From a checkpoint of a small sound classifier.
Training: soap at rate 0.0021, 13400 steps, batches of 64.
Data: trained on acted Russian speech (Dusha), 26041 training examples, 32.9 epochs.
Rows from block 8 of a small sound classifier, named by matrix and row number. Rows with one number belong to one neuron. Each number is 500 + 40 x the weight over its row's rms, rounded and kept within 0 to 999. All counts start at 0. Numbers have three digits each.
After each neuron's rows are labels from the 100 clips, of 14976, where the neuron reaches its highest value: "responds to" is what is common among them; "loudest" is the band of the loudest frequency at the time of the peak. Only what is clearly more common there than usual is listed. The data: acted Russian speech (Dusha). In brackets: how many of the 100, against the usual share in percent.
# fc1: MLP up (model.blocks.8.mlp.fc1.weight, 2304x384), inputs 128-255
# fc2: MLP down (model.blocks.8.mlp.fc2.weight, 384x2304, transposed), outputs 128-255

fc1.724:419563540412543501492535493444490562544410496479522501418519534464494432380497440452510513499449469534448445454449491478471464500537526512496477432493448521498537475514504571473531442562499448561454458526500522570442477510487434504460583565568615508487479538499485507573521464534531478503428509523548451492484511471450540557495513509553522477539519518419517489447514485502546503481506
fc2.724:529464458514422453497445491508486537440506490464515528565493516452588612516577553496536507507544536494496505504521559573509462509534486480471603485487562469466495527539488443467420536498502496504502510487561430463537456510458536473522418456483438473513477467510455429461490476485480512505492539454482508525495499521604505540539492446476438484501451497504496507552479476436476496493481
responds to: emotion: neutral (72 vs 35.7)
loudest: 500 to 1000 Hz (38 vs 8.4)

fc1.596:484592470462547491512524498464444523534545524476487464553524519455482499517469477461471558511475552458576445477523472471542518407432525437504585512439510497564519514495464474577534500505487472520554459509606499496497427521482478524516595515559543490515501496510479591447492465592523584426426445496480484516465536524487430572474544500528461528447478518508486514542580484479497474482540
fc2.596:492491522513455478487495447514530518513495520492482572467465499478481514518447528517489458517502514517506531512477489492442492489510520491523472522505549529454557509503486542486448493465510509531494541516454512469492533480491529545503501492484531485478484488500515444520506505501487477492467547517431516503497501479519512476509508527449466525537503505507496537522500579556524489471467
responds to: emotion: neutral (67 vs 35.7)
loudest: 250 to 500 Hz (54 vs 18.2)

fc1.163:503539549479473502466533481496472439435502531468425430526482522419462480510507511476495520531481548431490476481518491502545505412419515474531564515492521451553513549503490509504485464528435398502488527483470602602501487524485452454489470442542517452515514464516537512466526529514523565415557473490598497511495491614456551471558496477519516511551531519517523483548560422500500466459540
fc2.163:479510470522474516587444521557534602571498474519523510387515406571541542461508484502462501491515486522458545435496547463484434511534519455502546504568499546436534427482496523542531489534533573427505470409516478515507497506463569539554509532480448483450540477490526494508484449461433476523540489565421577515464523415463491472494463508468471513472529529456501553478516543477514471581518
responds to: emotion: positive (79 vs 18.5)
loudest: 250 to 500 Hz (68 vs 18.2)

fc1.187:551558534434525449475498492446488547535514505540478554552441473491472459426494448460508423518531526456488417485509514495480476537510562521577509485497502517514521476499434455532516427558477447467473512416447584515485484473431429490481421504534502508508571489452485546550486541537524494512559524509560494513444513495477578501458430445547502516445467481402497500520529438509469525483500
fc2.187:495559509601561566576484534520529493466472499453554500468566499467557532559539436494511590520461506500451530502513491538515468484433493492474590456492518551476519531520457547502420513504429546498459436457545483469547555476521546488577465519514491495435427503512469426519513416529529544477438506533423475454475479552425439459576533479535525521530557560506506525558419509485542483512531
responds to: emotion: neutral (62 vs 35.7)
loudest: 500 to 1000 Hz (25 vs 8.4)

fc1.482:521504531477479555513486496486430489462440492563574507490487551487486481447520479393546453516510479403526476462507555461497410434450514518468543476442459399452438489501446482506529499495442506448471573469470484542443524501516477531502439498586506466514555512490445578563505545515519523446565559504563463489426557553483523586549438478553531542458513480460492484462479414456526511524541
fc2.482:509507470536536472476500562510487471510563498458517536518531520479498489519546471500511537490482520575496570482473481568490511561461584476520476486530489524476481487505562533430532471506476515513460437509517491529526489487480518457502562551477485503485513497494606437463499454479496517453503484506462537490525505544461418417490463500495493530536513553520527560459557519496529536491556
responds to: emotion: sad (60 vs 27)
loudest: 500 to 1000 Hz (31 vs 8.4)

fc1.571:508516570512494545576414492435434460437492532548501498498510573460464560481524498479495520507547595517508455558609569484530452520499523497471491458467428428499465553490502531485531485504551515543532511535553502592384459542513519518517465472516446450468556503481462484514446475419460512469459515507595472520531576576474518534562484522399513519495520482488504465497433417519536559511501
fc2.571:531484503506544460466470501510514489518494530452490505482481421435516440522552483494513509473426494536466564446445542571523463522502557488505507460552503613471515460569527557475531491470509486435482447490538484506547530463549562460525509518540537501532523529489569545454528525568521515479552496537447553456564544476474468440458468498558556464438541459495541534434494556549471504522502
responds to: emotion: angry (66 vs 18.8)
loudest: 250 to 500 Hz (39 vs 18.2)

fc1.629:578498547507555599511490531480468518572488447525563541428484492538500553540506563510540528447523507494510391544568471496487447498534487480487454544534484579529498491455497508523496495496513512474517401515605503494422479516516468505470472537460491556552551517444474487521489498488504465460593498494528479419517559488506524508521482562531527531506544519548459444542450399484516558475532
fc2.629:478538464484491453444484547560477537468495592445436534470525489481522512463529481475493481543468470446501663474508522506505520527514545512502544529504525448529513509527561499457467486468493475470448575553487505493507548502494551528551458465521462408449495509466509463445575443457484575531477474556392471540428543537487519457564484459503470506529484471511564567436535578600524524486495
responds to: emotion: sad (80 vs 27)
loudest: 250 to 500 Hz (76 vs 18.2)

fc1.431:538491449553503580555504512441540480538478412544477506487478583491551446566488506493508553486543503547452539445471524594542503445465453469536505507492542443468403513428508451499514530436493492509496473474504460537482569509491436542531497492525443485470468489508528554509566522425598504483547469495521430407468473485439513480533491469494519495471599543541540495475494487483443514453415
fc2.431:457480472531474496479500504497512484490568462497497579488488483535510510527504517491482480572476501442515535507523531467445513461479510482456454548545520504505566493501467448512522422514568483540578544424468478467555476452440516518518465503511533487454485455492488402426470522470473535538495540471482484505442530486516522503483540499468427479535517467467497536555506528519450491502510
responds to: emotion: sad (76 vs 27)
loudest: 250 to 500 Hz (85 vs 18.2)

fc1.306:482540456477508537513538508509506459484451501536534494514538530458513512534492509523444489560516524474508515481496512481568481371505520515549497466513485444514469459477474502512508484440426456476405478394540489550442560522488423518532531517487490446557461471527506554538507522497526489491472503450480504466509478530515415515481534471536490544483498516488544479485470472534488511494439
fc2.306:502461512518497506488481522498490490492542470492496566528506488529485525498482540480507497552489519522515523505521489489476554504501532536494512536504522535498525505521491482494466429473528474551549519470457504444558501468482516542505464477510523476465472444499507432447466474501489494505482534496490473474453545491528501517508516506495493521566520470464493524514505522525454481511469
responds to: emotion: neutral (82 vs 35.7)
loudest: 250 to 500 Hz (43 vs 18.2)

fc1.14:489550463474553494527508514451465538543565505458502503555549544473451479513420515475469531526496552468600445479523479448543504430442557412508596535414505526531470530470465446597529503451490503561530445525609503499496431526500462511494579520568542482495511503509455514461494437542563582468496471536473444487482486522479415553498542462491469506482522503498503550510603461473435487539564
fc2.14:498494512496454482465512440532530518507510526501473576480483495475485511497438527509487456526498514526517528502475507482428491493505531522526477506515537535442561496524487548489420489473512519527512549519451502450501543494497525550515493535483527485487473490503509445541505519504473476482467537497419523487484509462530511472497519521445467515530480521486477530504490590544529483469469
responds to: emotion: neutral (72 vs 35.7)
loudest: 250 to 500 Hz (50 vs 18.2)

fc1.611:518498498464552480513485500581418472477523537507472480493568440477539443476470463517539496466471461519516415426459508475438517518496447536527517477466465507584517449504470504454575548529524515542509491518519513542477446509471525500431462487495545449494575532504469532534457421628422493468492546499493496496523478565457455527423518483456480506424459485506504441517494538512510467468516
fc2.611:512515498486471483430463472475521496415474513434524536494421516477552492542541492496458517492522521500483538495526564554483435481450545452529493587474590577510546548507493471505461444476478479464480523493476514461540535506502486531577466468541493546476448485507518416481522540453606486493485477475518529506479589516570486490559515528444526501506514497466543518519512487471515539469523
responds to: emotion: angry (66 vs 18.8)
loudest: 250 to 500 Hz (40 vs 18.2); 500 to 1000 Hz (32 vs 8.4)

fc1.112:527471473508481545475493512445475489527482518580516547533509575506453529556481483518508475514482477461462520489478569464526456470482523528513526546446509496434531564504482479553610574490504437498416541459495532590464517473419498429557424503509477540457533469465443493529569564441472534550473441447555460515457470466570480545494494467544557550493528486619467510535526529490518488459529
fc2.112:498542420537469502517533556490517449475451482462507552475565487492497455461546532465475522507420487491471500557473534481480424517477494411346503496581543456541494403526531536459452454465480464467579501484495472478532490498471501523517525525520472521501480527470475426515471450567448497432545524532509490464538495522495489452514507480517433476510499558448486475532539487454508449529450
responds to: emotion: angry (73 vs 18.8)
loudest: 250 to 500 Hz (38 vs 18.2)

fc1.472:453513510491525516565520490468469477515568515501444476484472451509509499535474513460508551446453483492507480476565519489503526425524521481523481529545444457513578459597467524489487535513439504551509498537454526448525470499555468491446607464529500491531426487517508498393437421508561510453457526526475543493449523525497459492511518543447462569447497470536516452555571490523464493482455
fc2.472:500477493525450478469469448513496451458497499462495542503514536468497513506514486460523482551513480534481504560526526538451518499479481513544529518529528468449536508515489513487488453489552479500467538499464499434492511488493491487506512499513492489455501497487481439483505466511497471460497549507485477512517510542482484462479471500463508501525471500471466502474455542483525474508477
responds to: emotion: neutral (62 vs 35.7)
loudest: 500 to 1000 Hz (40 vs 8.4)

fc1.289:460536421508552482504521526442438503515563517470506483535544517500437483518481502484452505533549543495577466442551474459512507450453583406523610530421520540549447531498498447594534525466507486554557464505597517475505430509500481496539598513532554461509504506523447500471536431522555605467474494536460436481487498496484430540501555445504474515485537498515505527517575509487412471502542
fc2.289:502495519506444494460520437542541526514485511494483562494516499472468488504436531509503450512489514521518519516467503472432498497509529512528489498520526539436561492500491531495439498473516542517496546542455501448494534514506543546497500545478542482501496492507508446544497532492463480493486520499424514467496501477543515471498514532431453512534470538472483531512478596539521476483467
responds to: emotion: neutral (76 vs 35.7)
loudest: 250 to 500 Hz (44 vs 18.2)

fc1.259:522541480462513463495556501479471525541502500450536612476479441493526540526502520463492465476477542514406586447459496437509395517468544528461489519497466536450497462529521546448553557518412534553463486497591445575502481482491492501503518477579419544520498487480516523421615555431574468493581444471518481534467477495512535517500491457540537537479480481584482453490491513523507490462493
fc2.259:475471482520480516450492561531451459500447464514473452522540534505476475579489481467475472496513526500529436518484480561472464525574536518510501497441518517417508595513497471501429509537485488478521499550467504503427471514470473459476524536480454434485456469452483474484452485593489522503462567497455430504480511545552505444524472488467470489521512457453504500492521488484486510570552
responds to: emotion: sad (79 vs 27)
loudest: 250 to 500 Hz (49 vs 18.2)

fc1.232:491470492438525503472472461492494486475462541485513446549540463448587491424490456493562539574481495514513432563480488465472567456470490508511515480481509466563547462483526518502503508525424478491491477481504485520539488515565469524487565441526458467603455495504515517472416499547496518408475491456445523537538541537528483502479528544443481478434446513531511443461524489550464488507548
fc2.232:476469469503478461469485519491511474455495479469495572489536511497489528524508472481512515539504507559494514531497517509466487511478489492472522529488533493466529502555483538515469466495533481478505545482455468421534481483477508486501444499511481513444492467515471450474504484509509495470492567506463505508470572511490497490508493494474526527531513478507491492483495539518507489483461
responds to: emotion: positive (57 vs 18.5)
loudest: 250 to 500 Hz (39 vs 18.2)

fc1.497:482563501447522520478508513507510441498480537523518472565552530452528494542503502536466517550519520451515476460527517486508531370477518480525518504483519432545459452465513509498533491481411476458410458406518482590430464495545441551538510491496509477552406473532509556557508495534515511484470535462488513491480517481538441528498517513563455535454536492479534475429524472546470535506488
fc2.497:513484505524499477477468518492503501496544487494495557510505495521507508507479534483489492544488527536524522514514486505449512499498525521513500556483531509478525523532477503495469451463518489546528529481463504459526494483477530531506466481510529466467466462513502459473473471510506485508474525509477468498456529502509510515504505498473500531551530484488507516506507534548466473503454
responds to: emotion: neutral (65 vs 35.7)
loudest: 250 to 500 Hz (48 vs 18.2)

fc1.448:492563494500489490550487490427562454472476543485484511392489510511401544495430475447483492496516525448525500508566457466558505476472496479499487503533468470443534544448445479496555481577534483568481470478527540495415456469528523563504417519507459500464475525456465492484476527461457481513482450423502540468501486495511577441547496507447532494562474494538503474508508473517458522503421
fc2.448:497519594495490524533452569540520467567494502482421505560477527496520464484525483518511504490418471540481484474494559549493465559458499436480552517523427556520425476599533552507478475451509526433441498490485462516552491494500512531523519506547462460470467468496494498522520462526441571451506591533530527482509480490480516497462445491520521491418478450448463543445475565491510488544467
responds to: emotion: sad (76 vs 27)
loudest: 250 to 500 Hz (61 vs 18.2)

fc1.690:455583520465520535472521481547462531504519509500515440532531563455490541505515486463484506510518569466554476461506452467530504399419489512548576477463527460586558498493484482502484473533488452501527451499621510538536466494480506484503591494592541519547544512557509581478507515590497528464432445478469561509483527520484438539451533515509444505489483499505452497540557482465524448525533
fc2.690:484479517525457466506465435515522529503458491507477586480476477490492528529463513503453486521474498511511530520485487509455464493524500477512493509502543551454521518504501542483488482484505509501485546505481499457493524470518517507507488473483513503477492500522509481520489493518507495504460548538444540499512499498495514482525490519468486507512504514508513541507476559556534479495478
responds to: emotion: angry (46 vs 18.8)
loudest: 250 to 500 Hz (46 vs 18.2)

fc1.455:431554488423473502425547480518503532487448554542485484491502497461522500516501544548484510436555429493517455473483541476535567453461585432457591528529445502523451436486480507590548485485516512500558479461489468501524494456532494538444432537521486536508559511458539506560479468507470484445533534503530433514538507463524570616471474435481473481440492506541462520527501457507514473512521
fc2.455:578457506542529471486485535490495527432507412448479508487506465519528519431516435469490492553548540504456549518542510546454518512483484528577516511472589538535567583546508525457421500504470460422452524521446508493497529543589483466533548513487536460495439476503524439451531523548529496598471486501493516509478455489479518446577469479542518523505540554495483511537530568521534516468487
responds to: emotion: positive (59 vs 18.5)
loudest: 250 to 500 Hz (63 vs 18.2)

fc1.353:453490485446501470531539530503531460437459558481522432560462512424481557478502414477521476517544564466509500537531536525476462427483474506542541488432539481564484422457421590440486457554473457491484484526467524487476437528544452485502499451468549502477429473485479483471548487538446544439482521402528516514499552508504489539499514494515432525450526496479508436464521576479505487466411
fc2.353:498477483518482484476485496509513486471510488475493551482528507504519513509479465449494497535508523562484516523504532517471502522484511511511525534495516526478509526541511526499483472495495503492516529470445486441504474472492517495517467493494479506431478482520481459469474485514527496488477564503457492522475540524506510499520498497463527520523513483477504511513492536518506460493460
responds to: emotion: neutral (61 vs 35.7)
loudest: 500 to 1000 Hz (31 vs 8.4)

fc1.720:509473499536573507547486505517491560469508470454451467476454423492503509531519482518519459489521493544450525535519513472557568555476497551505448481563409394501492512547504500536470508559509448568482480575488509487506474495559503476452572468547491501519508456535582408437458463576478479475448495503471490556455534561490496553546511533395459550499528488481508468501548494525483480495521
fc2.720:536492487496488515463460459518474478492481528456475516494485519474495489492489453458492471527519459499510473557508522555515486499510488553571510502510501529485546527503505500498491470485552485517481532479461505424543521503524481491514496483547487486487499504504452426477518526474548516435476583499494483520530523530504491491525492525446544523489469513518503496511463505430522528536526
responds to: emotion: positive (89 vs 18.5)
loudest: 500 to 1000 Hz (41 vs 8.4)

fc1.414:489525471471511527481491513527495499425433550551500469597555503464502559486505440491402494526510519442522516522519483507523495405505565499551526473496495441558537439470476560511526470487422417472495457454554471513507517486548435487516571495503557495549438491549534555484534562548506488435429515431478483492474492500547425532422539471498478545489495500487491450454481492503475434533495
fc2.414:505441486525499488505466523507485514501480457506514553506507497532455517502491493491496504512492531547527506524525463475478496515511531518496510520531538521508517521503508476494453451469491509526537539473465532429529470491489537538516491502470497486477475482524497479481476493478512454489476503510473467493493524502521522480505499512486496490511528515484490524526484526514463494513453
responds to: emotion: neutral (62 vs 35.7)
loudest: 4000 to 8000 Hz (28 vs 7.5)

fc1.494:453564505472451470528473487548499527562492500457470505522570591476453495493476475455502479517463540430582444496529491488537510418478490487472586499454532456563547429506468518556558502517469441522516492495604520494461478504496497547479528530517579472530428493515458538485468501621469570446441466507492562495545531553497514516461581474500433545422466503501468508531561490431487489517498
fc2.494:502504489527497460468478467521524501471498498504492573472489510469496523519456521473462475533498510550510523526504497531451469518496508489512481533512525515456543520519511576492469485475516513523513521498455505465484494484488505514496500502499527497464493501507502469514487486518511485473458564511431507523506509496484503476492498506474486514513508487496505526519475539548506467485490
responds to: emotion: neutral (78 vs 35.7)
loudest: 250 to 500 Hz (47 vs 18.2)

fc1.408:495491555440447570590499529588523427530487545473490468416488480422448507522494488498509479529521499499486427455479542498515492510492519469601539511430483530563497527486504439470430473506461495505491462518516474562491512590491501494514450527473516428538477461510557560473509576418533410497535442488560521483533539475504505470541475563432494511514497490485583432543534489499450507466519
fc2.408:498524512594511503499500450461547553521523508498454587508527550495558450456514509493473474522510473525476595442529476469520520554452466404454535511562481419480499463552496575521554478505561490473506454438496491492516465442447512508551487495484451499437539490434522398452431481554500551566494559515423554518478510494455460479513525453529496492544530447534480513476484486472458507510547
responds to: emotion: positive (77 vs 18.5)
loudest: 250 to 500 Hz (47 vs 18.2); 500 to 1000 Hz (29 vs 8.4)

fc1.233:538548553416476537451505517475460500573496452479441512530519450463481489458489498536484564564542544524489484413469463525483516477528471522406547524446463562502494458430444534463554487524496538519496452514504487529442489495548482439495517504512450500520483409487536559433480537544491480505575527472508531491490561555526515471481490446524518463473470516537484452552480412473437497479497
fc2.233:439503480578532476523576527550470498452487490494538492423538512483507497435522505438562485509515451515440548574616525490527450487511523459486528508531511462459470557503507550511405520477455460439474538522519513564495462440506548556545464510528511452441487598503442383486535479496439523473486509532514512567477503478447469539522482486481507498498500466442478472507463630567528530543484
responds to: emotion: positive (49 vs 18.5)
loudest: 250 to 500 Hz (70 vs 18.2)

fc1.525:446585456505545471531557484487446474546523528486543455543530543444499453573457516506517564504468589545547436569508498488508554407471505520476544507473502466521521530537485491544527470513437450529501503508580488467495460579521494567447597507544565461566476501514465505432463421544497584419492466526439566514490521524475468520496524570514450545440431494495527494575616500495481524516505
fc2.525:479492497520478475464478472532518486476511517493477558468487534485503514501469518489487469516489492528488492525493527535436509512487505511523509534514515498461552499550503548499462462470539500499488515510425501471478509487483535522493498509502501490479484500497509436483515497505511464470491546498440455516513502534479507488502477520455490509548480477470481528499481552554522466477469
responds to: emotion: neutral (62 vs 35.7)
loudest: 250 to 500 Hz (45 vs 18.2)

fc1.616:462602473480491531464482506543472491480486558542520449576590511466500513504522508471454462554541578437536487502531500496540497387502548467520577513431512462544554450532428517503540468469448447453486420447601498520497478500526414485494567486520559479535420466538521540569545509552536542446437518445486514455522470522510433506459517465467468530513542511490500506474539505520513511561486
fc2.616:500463494525489479504483474501518532492494459516508572492504495513475500516471503499481486519488507554512505533491461483477477493497506515509504514516540533485515518526500517487445470465497515528521529472468515428512503481509519544524469487470518495461488468526510461513475488496509481483483530507459490495475530498511504494499524524468488501514532528492488528527474538520483490499465
responds to: emotion: neutral (79 vs 35.7)
loudest: 250 to 500 Hz (44 vs 18.2)

fc1.490:425544545427530511492536490466499537559430525474527508427523518435505472419510441470528513513417470538439454483455502498466470502524530489514470456497471522464537490515495582495537500563501449565474465511520502538458503535511429507442575535543600517522475501501527489544565437555551467525437516496550443502478496481471550558510493483555502497531490484430492484442486501502550479502488
fc2.490:522453458491436477502439493504478542424501483481502513522537504480575589512568519479526498508540542511514502509510543560497446527529497484455576503455558487475494536530507460445423528519486482503496500513538432439524437514467536464521426492494442480494471456518420450468454473476457525517501544469475500548501510518568497539538491453469467473505473497499498502542495489432485491504495
responds to: emotion: neutral (73 vs 35.7)
loudest: 500 to 1000 Hz (32 vs 8.4)

fc1.139:537576425515538521477487453488470454473483496497433485561521507443544505512543525478465537469533455456528455404509525511516569502471546492450540455523445411534582476530525495515525495499517517489573516494497510509565437460451552520451469476525514454518538488509517543488460481505507496473531579502535486464538491482467501573504475472592420509502478527517463472573489468491480439480540
fc2.139:479438598559515500506454536528525564463442496498554512490490448527505501459518467502521519481501530520416516483454497538444465490462472487562580488504576583523524544532525478468482534515502461441478569514494519475503588527556520495557516485498469519477493501431584440465512471551501516588483464482439496540450486496504537434522512506456537452514499529436458549562511570541552588489473
responds to: emotion: positive (79 vs 18.5)
loudest: 250 to 500 Hz (79 vs 18.2)

fc1.309:429518553484554505460483522521473488464489509622530436474508484499567549517510531467461471391471399486498438506525531534492523515505539494498565501523448540488511515501509502511517502452545520450562494589541474515471471550552514486508463541514587529501509586517537440488473436548497489552502609523485473526467484505431479566505486481500459491452562383479484456530472495539572531497467
fc2.309:561469445493483487433447486582511541467476583458469534554499496473494479506569504505474522522492522488557529503497614523439460526495550479521512435456562557458564513496541516410475464542440467508470555493490499444531553516558526551491486435560500477555447451517499478466486570506543487469492477522404486501493534522552484443532472502510533498489457531472514530508445551504527507472507
responds to: emotion: angry (62 vs 18.8)
loudest: 250 to 500 Hz (53 vs 18.2)

fc1.747:504493470507446447515449493541480470444389528537439554424498571473385461558454476509516472550545537472484486464508516495610371504477486545496511480477456472555517593468512491529596510556484492473507437454500529534483486493529499547482408506506500570430453526530481449521521481469519513528509452469535514468430454499506492502551434490509552469520498517504542495498520478540532461533500
fc2.747:404466499545517584562507544492560495584488456477483443547554500542544503459550517494501509464410491492506479501508503497486537516525546499412535494482483490455499448507499502497486477438496505529396492485468449474497514509437540477516536531496421499487517464443476460536530481514486540501529575560502532552495501480478452478475478453466494555403514474558440514478541468442500457483481
responds to: emotion: sad (69 vs 27)
loudest: 250 to 500 Hz (68 vs 18.2)

fc1.421:469540501471541556441508507535504435506484536549503490537544530472515496544517508540448471524487498467513493442538487500544512398485526495541517503493513449551441455491501522503514468473410484457436454422537489573402517480533397532541512491502491502538423458515487529554552503524522520489430506463460499504474516489530430524461498494517494561439506506481524496440518468529507505469470
fc2.421:507474497510505473471475508489509496503546485495490564519509489522498498531482516477488498541497500523508506515515492515460517507485510516508510538500533525482529525522482494493455455472517476538524517471463511448537506471470523533504453486508508465455467464503496441468473482514490482511471521504494475487459545507505507524497497502487497512557530495478501515497492520541466486505463
responds to: emotion: neutral (62 vs 35.7)
loudest: 250 to 500 Hz (44 vs 18.2); 500 to 1000 Hz (25 vs 8.4)

fc1.338:438522456509500484500524462533533516449481448537500479531490551553537472502482594544520518454452498528470517471563541506487500478518534496558451477573499592525470435509474562544503526448438466509559532543478489471498518496413453515457505532546500527520506564456445540578550493492478502487508564535440504463428508461513499489448475493492509547489481458532450480471500490544489487479482
fc2.338:517434493504537484428436520494481478496462539424530484489570536480508533517530469504501519507583487424544563515461534553497479491528453537492516533460477492451525578506444496510497508532455550555508490538514515488481538477497548448508504491492477429491514509512527438442432456518577435496463445513529492533500505545459512526608505512506504468560506561457598547567501501466454454489452
responds to: emotion: sad (62 vs 27)
loudest: 250 to 500 Hz (47 vs 18.2)

fc1.366:579434470514549456509488482507403457455498486465460457439560526489499492524508522430512472486505434477544512554557460436523517533515572438476525496544445504506486562475500488477495503482555478415512605556547521553472548572522502452479546526496540546482518546516438475480356474540487556504477521521570417538472484551480468542497497477478467486497571495549507477485474488511545480545504
fc2.366:476499497487491564527468510493510562513517573476467574573452448502505526460536440487460458501492534563516452446527541584476453458484452480559534458494577490475526459567522483538471548507519473497561548494468510440577508476580547551523426478531510421533494460453556493480542558468523511435509465529424574485428510515487528502523535509514536467471417495442536584498499502469569527499516
responds to: emotion: angry (60 vs 18.8)
loudest: 250 to 500 Hz (49 vs 18.2)

fc1.541:416423479427528422417521497495467471488544473546505566501458456507456477564547433503527535517458560480452517490443454489559492507521513533493469480541487464466545503505527491450554539507444443561447500419482533547496541505555519523519522520486425517445417511511505500521489535517600490540590407446562424540448407488503492486516543418518495492508515523489536580537578522578571461481504
fc2.541:492525515445461462508465532525515450483475503409435484520551534513576463434468494538476439486437463496504521539493497530501506487498504507486510512461485490459561510464479399490485558483481528439497495445469523523459473472463548481511433529543546544539497457515463436467514546478490484445452537555486532552541520483505515494482442495448468469413507437542507507498456437443440521576506
responds to: emotion: sad (88 vs 27)
loudest: 250 to 500 Hz (82 vs 18.2)

fc1.393:531531465462480488569525536485525533529535490490449528470453583447465471495531507524529434522509575470570394498525565504570475442568527456457482506532500538455526503491488492527549463557519488523540481489503500497429488499473423596483467562469507512488442536505477492492427502453510421510479479482578554463450489497554559565529412588467556522466441497456453476512532581528457492513460
fc2.393:498442500543501510455447593547618517554442526489492466494433498523486498500466482475495526511500486540456496481497486532517572554478487476510552524517493469528496479492549503475445485512547518492439557488442548466507556492512582415456473497492460479467565457519574481473514443603488565571508523587478437523486507507480463469606488477489574514563500459584494517482494447463560567499447
responds to: emotion: neutral (87 vs 35.7)
loudest: 250 to 500 Hz (41 vs 18.2)